{
  "spec_augment": true,
  "norm": "layernorm",
  "activation": "relu",
  "fused_qkv": true,
  "adamw_weight_decay_other_params": 0
}
Rows from block 10, named by matrix and row number. Rows with one number belong to one neuron. Each number is 200 + 20 x the weight over the matrix's rms, rounded and kept within 0 to 999. All counts start at 0.
# fc1: MLP up (model.blocks.10.mlp.fc1.weight, 1536x384), inputs 0-95
# fc2: MLP down (model.blocks.10.mlp.fc2.weight, 384x1536, transposed), outputs 0-95
fc1.422,244,201,180,165,216,189,235,193,194,166,181,193,205,221,166,236,236,218,197,189,196,182,217,190,159,189,152,195,202,239,166,222,186,203,219,151,201,225,233,203,181,152,220,137,170,196,222,186,213,197,171,187,261,190,188,174,221,192,200,241,165,201,179,200,219,158,237,173,236,177,235,191,180,192,206,246,214,195,197,221,202,172,206,187,216,182,213,180,239,230,160,191,203,230,227,268
fc2.422,197,175,207,181,226,212,160,189,148,186,217,172,195,173,196,191,171,168,206,210,210,223,151,216,165,213,186,206,206,242,177,182,169,221,130,143,244,166,218,239,194,153,213,162,242,186,244,200,158,222,202,185,240,207,204,213,222,182,193,188,183,214,193,178,187,194,191,154,168,224,180,202,227,196,244,243,221,219,152,165,165,204,219,200,227,149,228,190,217,178,189,137,194,182,273,205
fc1.423,171,197,198,185,206,216,236,188,246,145,191,194,193,226,187,196,195,194,181,175,189,176,227,234,166,184,189,195,203,185,218,182,171,214,190,203,228,191,198,216,191,177,244,204,174,204,210,216,178,204,203,220,203,197,202,193,201,203,170,206,185,180,201,194,195,217,195,215,227,201,239,187,223,158,185,220,205,221,227,198,210,221,202,204,167,195,185,210,223,218,198,203,153,167,160,175
fc2.423,215,199,209,231,202,195,200,182,213,192,227,185,206,213,202,204,219,213,209,201,203,241,189,192,188,223,224,213,211,195,183,190,218,256,162,225,181,195,178,213,190,200,193,216,153,216,178,202,183,204,183,237,228,225,253,180,186,194,181,225,207,220,170,211,225,167,203,190,199,214,213,192,208,214,214,208,212,183,213,240,197,174,190,185,178,213,205,185,188,184,224,174,186,177,195,222
fc1.424,185,182,202,213,197,187,203,197,219,201,207,194,210,198,219,178,196,198,216,194,206,227,208,207,199,203,186,179,201,180,210,185,204,191,187,198,201,186,204,181,179,211,215,215,188,223,218,207,195,202,212,194,182,190,200,159,194,207,205,189,193,190,191,216,190,199,217,199,182,162,198,207,207,185,154,224,190,224,169,204,208,196,175,197,189,202,209,191,181,204,223,221,212,199,204,228
fc2.424,217,199,187,184,209,186,216,214,187,198,203,213,205,219,203,209,216,205,197,222,187,197,208,183,200,218,209,203,228,218,196,199,198,201,207,215,184,214,189,192,205,206,196,203,211,214,202,206,180,212,187,194,190,202,194,203,212,187,211,214,183,200,191,185,188,217,183,211,220,184,225,215,183,191,191,195,233,195,219,191,200,210,210,195,213,207,199,194,192,177,201,207,203,198,178,187
fc1.425,198,205,194,198,198,202,207,208,205,213,195,200,192,213,213,209,187,204,204,189,190,202,210,203,203,189,198,215,190,207,194,208,192,216,196,191,198,204,199,205,196,198,203,198,202,204,196,190,194,200,206,201,188,200,208,208,194,202,183,192,202,199,197,205,199,213,199,197,204,197,208,203,201,203,202,202,214,207,193,196,194,188,204,199,196,202,197,188,186,192,191,194,196,201,197,195
fc2.425,204,206,200,210,198,208,196,208,203,196,207,191,197,203,209,196,207,202,197,205,200,205,195,199,197,192,213,202,185,204,200,199,206,197,194,197,199,206,199,207,194,204,204,196,193,211,200,198,205,197,201,204,201,217,193,197,202,195,206,194,199,197,200,196,198,203,192,200,213,196,203,188,200,204,204,207,196,203,191,201,193,199,200,196,197,197,200,200,195,198,204,198,197,199,204,197
fc1.426,170,202,202,179,221,216,206,198,205,210,198,191,198,200,223,202,196,192,193,194,208,190,222,179,193,191,227,192,202,225,205,225,231,171,196,202,192,205,215,181,185,204,198,213,211,205,149,212,191,207,197,209,182,209,212,211,174,206,228,174,177,177,209,192,194,207,214,189,182,212,198,202,184,227,217,197,193,187,215,208,216,192,173,209,209,203,206,174,187,193,197,204,184,203,206,194
fc2.426,200,197,196,144,188,198,207,203,192,190,200,189,222,195,189,226,214,210,213,201,212,199,199,176,189,225,209,196,186,195,215,186,213,182,180,197,222,226,193,191,195,184,210,211,207,207,169,170,222,222,202,196,203,204,195,184,200,205,213,206,220,199,184,209,192,190,204,191,197,210,204,205,212,202,195,192,206,192,229,197,190,199,220,201,199,198,194,209,193,196,212,179,196,211,194,184
fc1.427,219,192,198,177,181,205,198,203,186,206,195,185,222,197,180,212,200,176,189,193,200,213,215,193,187,217,191,194,173,187,206,185,196,209,205,202,193,198,218,196,194,188,215,184,202,193,215,207,205,215,188,186,190,210,207,191,209,187,191,182,221,223,186,188,176,203,204,209,191,194,192,207,199,205,207,189,194,221,220,174,190,192,172,209,190,192,195,221,203,200,184,194,239,205,213,210
fc2.427,199,207,206,199,198,201,204,203,205,213,193,208,186,199,194,205,210,198,179,204,212,192,196,197,192,211,177,205,203,188,190,200,203,203,199,202,206,197,216,197,191,187,185,179,200,209,199,210,201,190,203,197,219,213,199,208,184,204,203,213,199,207,205,216,206,191,194,207,199,203,211,189,201,196,204,212,190,196,176,214,207,198,200,199,198,190,197,203,192,184,216,217,176,199,195,212
fc1.428,168,210,129,237,182,162,174,258,213,212,190,180,215,212,230,227,189,189,150,143,216,224,241,224,196,191,244,206,194,198,218,167,182,174,224,216,189,172,227,246,213,191,135,160,202,198,173,168,203,191,141,200,239,216,165,226,262,188,199,210,166,160,200,151,164,145,204,202,157,186,169,187,200,202,230,217,204,183,205,199,201,227,192,186,220,181,186,166,186,211,175,273,182,208,100,237
fc2.428,155,165,173,190,218,203,194,234,256,244,213,180,219,207,223,130,206,166,169,144,214,225,193,221,167,208,208,230,201,216,216,141,215,223,193,200,174,183,154,211,270,179,178,156,253,160,220,170,189,224,202,192,240,165,179,198,152,199,192,194,232,155,176,246,199,240,206,203,186,167,188,217,191,158,241,213,195,164,235,220,197,180,218,204,197,190,158,188,246,241,205,213,207,158,195,187
fc1.429,182,208,194,210,203,195,212,188,206,203,209,196,197,210,198,200,211,206,181,211,201,188,190,208,200,202,210,204,198,220,205,200,198,208,202,205,191,185,192,220,186,190,206,185,211,196,198,205,203,205,198,183,206,192,190,209,195,180,216,196,203,199,219,187,201,216,207,213,196,197,203,186,172,185,212,196,212,196,197,190,217,186,185,199,212,198,216,196,199,180,218,192,210,198,183,209
fc2.429,203,206,203,197,209,206,213,200,208,197,195,210,216,204,188,191,203,203,210,207,212,208,199,190,194,188,189,194,209,187,174,193,202,201,206,208,195,203,205,188,194,208,189,195,212,194,206,189,205,188,211,195,197,192,222,200,188,211,198,234,175,201,194,210,205,191,200,195,216,208,197,203,192,199,195,194,205,194,206,194,201,211,199,200,197,201,195,201,202,220,196,199,197,201,212,203
fc1.430,196,196,188,216,189,200,170,217,194,199,208,213,195,186,226,156,188,214,208,211,182,211,245,196,216,203,199,190,195,182,202,226,192,225,194,205,211,189,201,216,166,190,191,222,191,202,207,199,238,195,188,212,214,195,196,206,208,197,191,215,214,166,201,222,187,197,214,215,222,178,191,196,209,173,218,225,188,191,183,206,178,207,205,196,195,198,170,202,192,202,177,220,196,158,210,212
fc2.430,195,193,199,219,197,183,205,210,208,215,175,221,211,223,193,230,211,212,186,232,182,193,201,200,219,197,215,206,182,196,200,197,200,202,223,216,189,213,199,211,195,194,192,206,213,190,212,157,223,205,181,210,218,216,201,223,205,207,178,176,209,230,178,222,206,193,183,179,206,196,190,186,215,181,206,203,188,211,181,188,209,193,177,213,182,213,217,202,214,185,158,190,200,220,209,188
fc1.431,192,189,197,165,217,202,210,230,159,221,256,207,221,223,195,189,201,190,182,182,183,223,204,212,213,199,188,216,236,190,240,190,171,242,152,273,243,218,168,201,195,221,202,198,232,212,210,172,228,203,213,186,218,221,207,189,200,225,188,194,203,228,208,189,190,199,228,200,222,202,251,193,189,209,206,179,194,174,213,148,218,197,194,229,212,239,197,206,222,196,232,223,160,200,186,231
fc2.431,230,209,228,189,212,236,172,189,213,194,174,163,227,180,175,228,165,188,215,202,208,232,243,184,194,186,228,236,211,213,228,193,197,214,194,206,201,221,207,211,213,195,212,220,220,198,206,193,210,188,190,199,231,217,222,180,220,208,192,211,159,211,196,161,206,215,200,201,187,184,214,163,209,190,213,236,219,190,211,225,222,194,228,209,222,177,170,216,145,171,161,210,195,220,196,183
fc1.432,229,211,222,191,182,195,185,204,181,223,175,209,208,163,197,231,196,219,195,154,156,207,249,174,215,183,194,200,212,218,234,184,217,239,206,166,229,175,195,215,201,192,202,200,209,186,215,192,239,214,200,186,196,196,201,208,200,190,205,228,187,203,218,219,201,212,223,186,210,224,198,167,170,198,221,140,203,198,228,195,196,182,180,218,224,180,207,187,186,207,174,234,200,208,181,205
fc2.432,216,205,181,170,178,200,191,186,187,202,185,234,226,195,173,185,189,208,174,195,174,200,208,224,187,217,202,196,156,229,198,185,197,201,203,167,196,200,163,164,212,210,187,194,198,164,213,205,186,199,204,187,176,216,186,201,168,226,197,213,232,230,215,186,191,209,246,182,223,170,216,186,187,191,203,176,189,209,206,155,210,226,202,197,182,208,195,209,193,218,185,205,161,200,138,233
fc1.433,216,208,201,215,208,189,192,198,203,202,199,193,212,232,191,195,203,202,199,205,202,191,189,198,194,182,186,182,203,212,207,213,210,208,196,217,208,178,222,205,178,201,196,201,210,152,203,209,189,197,201,184,209,187,162,191,201,184,193,194,182,189,196,209,198,197,204,207,195,219,193,210,197,200,209,194,200,203,185,186,193,189,211,196,219,185,218,193,213,190,205,238,202,213,194,208
fc2.433,184,211,197,169,197,206,206,201,199,208,202,220,214,196,201,183,197,204,204,203,189,196,195,188,210,202,198,192,217,179,216,208,189,201,193,177,203,206,210,209,225,195,193,223,184,192,219,177,180,199,203,213,197,208,208,202,209,201,188,181,194,209,171,174,191,214,196,192,196,189,198,189,193,223,200,157,192,188,179,208,215,193,201,198,198,213,218,198,201,221,198,207,197,184,206,204
fc1.434,159,212,177,233,159,244,230,186,218,183,213,185,223,164,210,160,194,183,209,230,191,175,167,248,251,206,208,212,194,235,235,245,189,208,177,154,172,196,170,198,207,203,148,154,212,244,199,187,201,226,179,224,196,202,191,192,172,191,183,245,159,143,217,204,199,211,204,182,207,189,191,194,177,232,166,213,209,223,188,245,216,186,212,209,227,222,217,202,208,212,201,186,227,218,190,133
fc2.434,220,185,142,226,214,167,205,158,195,190,174,180,238,202,201,176,219,185,211,187,238,189,216,198,250,181,217,249,193,184,229,199,226,201,241,197,208,224,196,203,158,163,197,178,194,189,194,213,212,208,195,210,252,203,198,243,194,185,164,223,202,180,186,204,193,225,165,210,198,198,203,190,206,211,156,207,196,208,196,225,173,183,160,198,141,162,183,226,241,234,178,205,203,189,196,176
fc1.435,209,192,172,210,203,199,172,215,241,198,170,219,207,192,195,205,201,240,210,183,202,187,205,201,199,194,171,208,209,258,194,179,183,199,183,191,199,182,178,212,188,158,216,221,185,188,208,185,209,162,220,190,208,202,165,201,200,195,209,196,231,201,161,238,200,188,190,231,186,175,223,214,215,224,180,217,189,208,198,215,176,174,212,206,195,218,202,193,208,191,175,186,227,208,190,198
fc2.435,168,220,236,213,161,191,219,198,203,197,194,169,157,213,196,210,220,221,193,186,186,194,211,216,190,235,192,214,184,234,193,204,236,203,190,200,204,220,224,211,196,178,186,180,233,193,171,236,187,237,187,205,184,205,180,182,205,181,203,230,189,185,177,175,225,195,206,192,225,201,180,179,228,209,248,230,214,182,207,225,203,186,210,236,238,201,206,207,187,204,163,208,231,192,236,164
fc1.436,211,220,180,175,186,221,195,175,182,175,204,199,200,202,116,204,206,180,188,212,245,195,224,242,201,153,238,174,222,194,205,245,210,207,229,195,205,230,203,171,241,224,199,198,243,231,168,255,191,150,177,178,192,202,137,188,221,210,214,184,215,174,184,204,184,162,208,251,206,211,180,211,183,219,221,190,191,174,208,206,204,202,183,244,203,187,208,195,202,242,203,185,219,195,227,169
fc2.436,218,129,205,241,209,164,220,196,160,173,218,239,240,214,218,177,240,203,170,215,227,198,149,154,230,227,210,217,174,187,237,223,196,187,200,200,218,190,192,199,148,182,195,165,202,234,160,178,179,206,171,199,231,196,195,163,208,249,157,213,223,211,159,204,182,202,248,209,173,239,198,234,211,210,165,212,202,189,169,209,160,171,218,193,176,237,201,185,204,177,241,159,162,227,205,156
fc1.437,211,193,179,194,220,219,174,169,199,185,206,191,178,204,201,213,190,235,244,222,197,229,174,205,198,178,201,210,183,220,168,196,197,179,200,187,210,222,191,183,190,192,222,196,180,239,202,175,221,205,197,203,202,210,205,197,218,203,180,208,212,205,225,185,177,202,188,218,166,222,198,228,207,220,224,217,161,188,190,202,209,196,215,212,207,147,203,167,214,215,176,218,179,197,211,202
fc2.437,200,186,203,197,190,157,201,240,208,197,175,198,156,218,220,175,195,155,179,216,224,178,183,237,184,210,197,169,214,204,229,212,200,211,183,182,202,179,219,211,201,197,188,176,207,182,187,218,211,202,187,221,164,228,181,208,209,196,208,242,196,191,182,217,182,207,199,214,240,196,219,185,175,174,245,211,197,220,203,203,200,209,218,220,196,194,213,196,192,198,185,177,194,218,213,213
fc1.438,196,208,166,202,191,225,192,228,169,188,229,192,166,188,208,181,152,221,192,194,173,241,144,185,154,188,184,222,178,184,216,199,205,197,179,220,193,184,238,167,202,215,185,188,203,186,176,202,189,184,196,193,206,222,216,229,181,186,160,263,188,194,182,254,189,212,181,203,182,192,219,223,197,178,239,226,199,177,213,202,191,192,200,187,189,207,193,189,210,208,209,199,183,221,190,209
fc2.438,216,211,187,202,211,200,207,173,209,185,256,216,176,197,222,148,178,195,184,197,241,207,167,254,211,213,209,172,226,222,182,174,185,208,238,174,186,185,210,195,200,207,209,172,175,181,238,214,171,199,216,226,215,207,222,203,206,235,186,185,220,181,196,197,202,187,204,172,209,197,195,246,216,213,176,195,193,201,239,187,216,183,212,189,199,180,192,201,213,188,236,164,245,209,180,163
fc1.439,209,203,242,208,204,217,161,191,204,168,202,186,202,195,205,194,203,217,213,174,246,203,211,220,249,168,161,228,248,200,169,221,220,207,244,223,186,249,186,205,201,171,205,214,210,207,201,204,214,216,186,183,187,199,239,232,166,210,197,164,201,201,184,214,193,193,181,152,213,241,214,152,242,196,206,195,186,234,176,192,202,164,183,218,186,212,225,184,219,176,179,223,222,188,224,195
fc2.439,169,186,193,211,184,224,226,190,190,195,188,213,182,171,184,175,177,203,217,218,181,184,170,202,223,209,200,236,195,195,187,206,198,207,183,208,202,200,195,209,235,204,193,200,176,221,176,205,188,185,193,220,176,228,153,205,186,189,201,194,159,212,195,211,177,205,227,230,170,211,206,171,159,220,197,198,188,209,202,192,186,177,184,208,238,196,209,185,207,229,221,180,233,193,166,188
fc1.440,185,203,168,176,222,248,195,179,255,223,211,166,233,216,172,247,201,247,174,190,179,243,213,226,197,248,235,198,176,173,191,201,226,185,240,208,251,130,192,190,158,200,196,181,198,194,180,202,209,203,203,209,202,223,208,203,215,199,208,239,220,183,127,208,172,170,190,171,256,218,170,158,205,205,200,216,218,189,229,194,193,200,241,200,210,225,148,206,221,223,164,191,179,193,173,201
fc2.440,226,207,177,239,205,238,199,211,197,213,183,191,188,192,178,248,201,185,204,205,217,184,218,167,211,176,205,197,183,276,221,178,191,211,188,236,188,244,193,209,203,212,163,173,171,127,171,183,225,234,252,186,153,220,171,192,200,199,167,211,227,172,188,217,231,180,196,193,176,229,189,209,202,166,177,200,199,201,203,212,222,185,258,232,241,223,198,217,244,177,221,182,210,210,194,209
fc1.441,196,203,220,209,200,194,201,200,208,196,200,206,197,191,210,190,190,195,188,214,199,215,176,200,196,188,217,208,214,199,204,195,193,195,193,212,196,210,181,203,201,212,191,198,204,195,198,210,207,202,204,201,201,206,196,198,206,201,190,204,195,210,205,200,203,192,203,201,193,203,207,206,199,195,195,201,200,196,201,200,188,194,212,199,216,199,198,198,197,206,218,219,187,191,198,199
fc2.441,190,203,193,208,196,196,211,200,204,206,203,195,193,202,204,207,212,214,206,196,200,196,207,199,200,202,195,198,204,210,202,193,209,198,206,202,203,196,208,194,200,202,199,199,207,195,204,195,191,210,212,205,200,200,214,201,193,195,196,189,201,205,201,189,204,203,194,199,200,208,205,187,208,214,201,193,207,203,206,201,198,194,205,210,185,201,189,186,191,191,190,201,200,202,216,206
fc1.442,234,213,148,196,207,220,209,195,215,197,171,234,210,173,178,210,194,151,160,155,181,230,226,183,219,195,196,223,158,179,213,227,204,196,186,195,216,186,194,192,189,223,196,183,197,242,216,196,233,215,175,202,176,196,217,214,220,170,181,221,244,226,139,181,179,205,156,153,242,221,176,233,177,185,166,203,231,218,208,170,213,195,182,232,226,209,189,190,215,213,182,197,202,204,214,213
fc2.442,210,208,201,178,248,202,218,202,202,199,188,220,231,189,198,180,209,232,194,224,220,202,250,217,224,167,188,199,177,224,246,175,232,203,138,218,210,200,193,185,176,248,196,217,247,188,169,190,213,216,197,180,226,193,211,157,200,191,169,210,207,160,209,230,187,177,210,173,208,197,212,181,189,207,179,156,235,163,140,213,215,182,170,177,194,188,191,243,214,234,179,175,130,206,170,191
fc1.443,198,198,191,196,192,188,209,210,183,197,207,190,203,202,212,197,205,197,196,205,206,192,195,207,192,184,190,185,199,202,199,192,186,199,190,195,198,208,208,197,186,206,190,197,206,213,198,205,194,196,207,206,188,211,203,198,217,210,202,193,213,212,206,206,199,197,186,203,213,200,195,195,195,197,201,187,203,205,191,204,202,205,194,184,211,206,210,197,196,176,200,189,185,197,194,200
fc2.443,205,206,207,210,203,203,196,193,204,200,212,207,191,215,191,196,192,206,213,191,193,210,194,207,198,187,214,198,194,184,203,185,189,190,203,205,185,199,201,199,205,195,199,194,196,211,206,205,203,202,201,199,199,188,206,204,194,206,228,211,214,198,193,191,190,205,188,209,201,186,183,190,201,198,211,200,201,200,205,216,200,203,208,205,204,185,201,203,191,201,198,196,207,195,203,190
fc1.444,217,192,197,203,207,204,199,206,190,185,215,183,207,214,173,213,204,206,197,210,198,209,196,197,199,184,198,213,195,209,198,199,205,195,197,199,181,190,201,199,182,192,192,189,200,180,212,189,214,185,201,193,200,211,195,208,204,196,204,199,198,208,195,203,204,197,203,204,194,193,203,211,201,183,192,191,196,191,183,196,193,195,200,193,212,207,198,195,185,201,206,208,191,206,198,195
fc2.444,204,205,208,202,203,205,202,208,202,207,188,191,195,190,188,185,200,203,211,187,207,203,196,204,207,185,215,189,205,201,203,207,195,204,200,197,200,198,193,215,199,217,202,209,194,201,191,215,198,195,216,187,210,194,203,201,200,196,194,187,212,201,194,197,199,199,211,205,201,210,196,207,216,200,207,199,203,200,206,205,200,193,196,209,202,202,200,199,197,202,208,207,199,206,206,203
fc1.445,210,175,187,212,209,198,191,205,193,196,200,195,184,219,212,212,193,205,177,203,198,210,201,192,211,210,186,202,200,208,180,227,209,206,200,180,183,209,196,205,203,199,208,208,204,190,200,200,209,200,200,208,204,207,204,195,202,185,203,195,193,194,198,175,211,207,193,186,212,214,190,198,194,201,212,209,203,179,200,203,203,191,208,194,207,195,176,220,208,186,208,210,199,189,204,191
fc2.445,199,183,203,203,201,216,222,179,211,199,191,183,211,184,208,212,201,213,191,212,198,211,195,196,202,191,223,208,217,204,196,186,176,216,184,202,182,208,207,211,210,184,207,213,221,192,204,198,194,229,195,196,203,207,211,185,204,197,211,192,200,210,216,189,207,209,183,204,217,209,218,197,199,210,199,181,206,181,185,184,217,199,185,203,193,201,212,196,214,177,221,201,205,192,190,200
fc1.446,189,188,219,199,170,184,198,211,198,171,235,221,214,219,205,200,239,116,226,198,214,245,165,203,175,211,202,209,211,200,194,176,212,166,261,265,137,200,185,179,154,220,197,207,206,199,193,203,166,214,204,188,172,176,196,194,206,173,224,191,213,215,187,182,165,215,165,216,199,217,197,196,237,171,195,219,167,169,229,192,186,172,188,200,207,195,224,234,223,170,220,186,182,160,210,213
fc2.446,217,224,169,170,185,221,139,179,154,217,229,154,198,233,181,210,207,207,191,215,211,221,199,216,209,218,207,206,211,182,192,176,233,194,175,196,167,228,224,225,199,239,208,186,224,177,195,193,208,205,223,146,203,221,203,195,162,187,241,197,214,219,205,207,250,154,217,206,184,188,200,215,198,186,160,212,216,193,205,227,208,158,198,190,201,220,230,198,207,186,209,174,176,153,220,175
fc1.447,203,186,191,194,218,202,190,189,210,221,198,202,208,193,190,192,205,202,210,207,218,189,187,184,209,191,190,200,196,193,209,199,179,222,196,224,210,204,201,211,183,212,203,195,205,205,193,209,188,189,202,203,186,192,199,213,195,187,201,192,213,191,215,193,193,191,188,187,202,204,193,192,201,236,200,190,196,202,176,194,209,195,202,209,207,208,196,173,215,203,192,201,203,202,208,203
fc2.447,191,223,202,197,207,213,210,202,220,183,184,188,207,196,188,192,206,194,207,209,210,201,214,185,209,216,191,183,194,186,203,196,207,204,198,189,210,197,218,215,214,196,212,188,199,207,202,191,205,201,200,195,224,210,201,192,205,202,209,216,204,213,213,204,218,211,205,185,185,210,197,191,197,198,187,199,200,216,184,190,198,190,213,205,197,204,200,217,212,194,211,197,181,199,190,221
fc1.448,202,230,192,185,222,199,171,227,177,205,197,205,222,204,187,178,212,199,207,218,194,199,197,230,255,205,217,242,209,209,184,210,185,185,192,212,186,202,229,181,227,204,212,149,203,167,208,193,186,242,185,224,213,222,208,197,228,198,192,157,226,213,181,189,224,194,218,218,164,203,178,194,186,198,186,187,200,172,172,226,234,200,196,208,185,180,198,217,211,204,200,189,221,206,206,203
fc2.448,222,216,197,248,235,187,163,218,254,214,206,202,159,196,221,238,207,213,210,219,197,178,198,190,216,228,208,176,211,195,192,184,173,165,191,213,165,218,188,178,170,184,200,202,136,222,186,200,190,217,190,204,190,182,196,167,199,215,193,251,191,210,176,202,230,210,184,158,204,195,229,219,204,194,196,224,204,190,216,185,184,204,191,200,189,202,204,185,193,215,234,180,188,213,196,197
fc1.449,224,193,196,214,201,172,207,212,193,185,211,201,208,192,219,188,173,186,220,217,157,233,178,217,211,216,213,211,177,205,194,186,171,195,189,193,204,224,184,195,186,217,165,185,243,186,169,207,226,212,180,237,210,197,243,156,148,212,194,169,180,217,228,178,163,222,206,184,230,190,215,215,185,230,186,220,217,216,182,214,141,160,197,191,198,224,190,172,208,220,230,219,151,195,193,202
fc2.449,175,230,206,226,217,191,151,194,184,210,208,211,193,256,175,206,208,196,212,187,225,181,224,195,216,182,228,205,203,207,197,241,216,194,193,160,179,182,189,223,198,218,176,228,209,190,222,201,190,160,210,243,205,186,180,208,214,204,228,172,190,218,197,212,228,177,189,190,201,174,190,192,214,189,196,224,170,176,237,174,204,201,183,206,214,199,178,191,208,185,226,197,194,217,218,181
fc1.450,257,200,200,229,185,206,225,214,215,228,227,191,163,197,205,220,241,204,183,234,194,228,164,161,174,155,209,177,178,244,236,211,166,226,191,171,186,208,187,219,178,192,211,180,209,173,199,204,202,197,193,238,217,200,193,222,154,210,170,270,187,243,155,184,133,176,264,178,219,210,131,240,198,188,219,200,176,166,168,224,209,187,211,202,157,214,198,242,207,217,188,210,219,178,205,235
fc2.450,215,202,228,183,177,189,248,193,196,137,165,253,230,233,155,172,207,206,194,219,144,241,173,258,144,182,200,196,187,214,206,207,197,168,232,182,162,193,209,176,181,211,219,242,190,214,169,195,164,199,176,163,147,172,157,177,137,160,189,209,226,139,192,219,231,178,174,131,172,204,225,180,247,174,185,223,192,180,269,229,183,238,168,148,220,192,275,196,238,227,235,236,199,192,175,140
fc1.451,210,159,223,210,181,200,183,214,185,207,210,205,200,191,188,189,248,167,179,189,217,198,206,178,175,203,189,190,187,204,203,224,191,175,202,221,161,209,223,177,231,168,202,206,175,189,224,233,211,205,195,216,205,208,175,207,205,187,195,167,213,200,211,224,210,195,207,249,170,182,184,197,212,203,226,243,199,173,202,208,147,201,185,196,179,222,187,190,218,221,254,194,170,172,178,165
fc2.451,228,188,149,222,184,177,195,183,148,172,191,208,203,138,212,184,188,206,218,186,224,166,176,212,205,193,192,178,221,187,218,180,190,213,216,248,182,165,189,191,181,204,198,208,214,180,192,228,188,185,235,177,205,185,206,202,176,189,198,258,198,205,243,188,217,202,203,202,218,205,226,202,170,204,173,201,203,204,190,230,192,220,203,213,199,228,224,187,198,208,181,195,218,212,179,204
fc1.452,225,213,181,208,193,190,222,222,174,175,250,190,221,207,216,163,195,162,189,223,183,198,174,216,219,173,197,195,209,200,189,206,211,244,191,192,230,229,165,191,220,164,188,188,190,173,188,174,206,187,208,215,214,189,218,185,207,199,208,207,210,201,190,203,227,194,211,189,210,180,222,177,200,190,214,219,209,215,173,210,185,167,190,193,203,186,220,190,206,208,213,199,216,216,225,216
fc2.452,211,173,211,178,210,211,208,186,203,184,185,217,190,211,191,189,211,203,227,188,205,170,195,221,171,187,171,202,204,202,168,210,181,203,232,201,200,207,210,191,210,239,210,203,256,193,200,215,184,202,188,186,201,211,183,188,206,146,215,202,198,232,170,212,188,191,207,212,220,199,191,199,224,234,197,197,209,225,224,189,222,218,216,219,198,224,160,176,170,221,202,217,196,190,187,190
fc1.453,202,202,208,200,200,188,212,212,203,196,181,198,199,192,198,181,195,190,207,197,200,190,187,202,200,200,195,193,214,203,211,181,206,217,198,207,193,181,191,197,209,190,185,212,211,198,206,213,205,183,211,215,211,183,202,204,210,198,214,207,186,201,201,203,220,209,196,199,198,204,198,209,201,191,210,197,206,189,193,180,195,230,194,213,210,187,202,197,183,200,189,211,200,207,193,190
fc2.453,218,205,185,193,196,187,199,171,201,188,217,197,196,212,207,198,206,202,191,197,174,193,184,216,210,203,206,196,201,188,201,199,188,203,204,203,176,195,193,196,207,209,208,209,200,197,186,208,209,198,196,200,200,193,209,202,201,206,212,177,205,207,185,197,199,190,195,197,194,196,184,202,182,207,201,207,206,220,194,205,202,180,199,198,211,203,207,212,192,217,199,211,194,197,206,193
fc1.454,254,183,165,206,200,239,161,167,178,179,209,170,235,157,194,219,195,223,176,220,197,233,191,199,180,174,224,200,221,160,170,182,181,224,186,218,226,197,226,164,184,217,214,169,204,185,202,200,190,205,158,193,213,211,219,238,220,179,177,218,185,218,219,212,209,177,191,229,175,206,185,228,187,185,181,202,176,202,203,184,215,178,163,224,152,214,188,220,181,229,169,172,185,184,234,195
fc2.454,192,237,196,268,176,170,190,205,196,233,256,166,213,232,184,187,258,184,217,205,193,224,198,241,140,196,202,223,202,238,167,186,171,226,189,216,181,225,218,227,220,221,158,205,143,194,215,220,192,191,237,170,213,183,208,198,158,188,179,191,234,250,216,245,179,273,171,231,223,194,197,231,251,217,181,173,140,182,169,220,207,167,193,144,219,204,187,228,206,188,161,227,198,186,188,224
fc1.455,196,162,214,216,241,232,186,200,205,179,238,190,241,261,240,178,207,202,168,177,210,225,211,205,258,210,187,177,190,192,193,190,196,198,176,219,209,224,218,193,220,161,182,217,191,179,185,187,176,215,198,204,243,169,260,193,201,230,199,216,202,212,237,210,189,220,179,206,229,188,145,234,191,166,251,228,186,181,208,116,175,198,193,184,226,190,203,193,209,225,199,219,165,172,206,176
fc2.455,223,198,209,220,152,221,231,217,190,192,207,185,234,219,175,209,192,191,227,199,179,197,196,220,223,187,207,204,177,197,158,195,156,237,236,224,181,184,211,190,241,189,193,226,175,188,217,211,222,183,191,146,252,186,197,194,191,231,148,216,233,219,175,177,237,166,188,188,183,211,187,208,221,204,218,200,174,212,237,179,220,212,171,213,214,183,160,132,222,180,212,209,191,178,212,219
fc1.456,212,105,170,220,136,190,170,146,179,164,186,194,109,250,181,173,208,188,196,165,225,212,207,206,218,204,192,228,236,164,218,201,206,192,197,227,141,166,173,272,192,212,176,142,189,219,201,221,202,139,207,198,212,196,265,213,186,187,169,180,192,204,203,183,154,225,195,203,195,223,161,222,174,163,212,243,205,142,184,247,178,228,230,176,257,183,155,244,191,174,190,186,193,185,252,193
fc2.456,233,156,213,190,232,185,161,161,244,200,185,154,126,199,162,238,159,196,192,226,168,191,184,179,197,260,200,202,184,22,208,240,164,185,185,158,187,206,223,206,222,192,261,202,137,174,193,205,212,162,200,185,172,258,215,213,179,165,197,198,220,191,173,183,184,193,208,225,184,187,168,231,228,219,260,209,192,159,176,240,158,226,167,167,189,254,218,215,138,169,258,218,227,208,200,212
fc1.457,197,206,203,207,204,202,201,196,190,193,199,204,196,195,197,188,188,194,198,204,188,200,201,201,200,203,206,199,202,197,206,209,203,202,206,188,198,207,190,207,215,190,203,199,188,204,193,213,204,200,191,194,203,202,218,206,195,199,208,197,200,189,202,188,193,199,195,185,199,195,211,191,207,200,190,199,197,205,185,201,204,204,205,207,192,185,190,198,199,198,212,194,201,191,189,208
fc2.457,197,200,200,193,202,196,196,195,205,198,211,204,188,206,211,191,219,202,205,204,204,198,200,205,203,199,202,205,195,193,199,210,203,197,195,198,202,197,208,190,207,195,191,201,198,217,200,201,195,197,210,203,185,187,196,201,198,189,188,202,199,200,210,193,198,188,196,210,205,188,196,197,198,190,209,195,208,199,204,188,206,204,204,195,189,203,195,189,203,202,190,208,199,201,194,197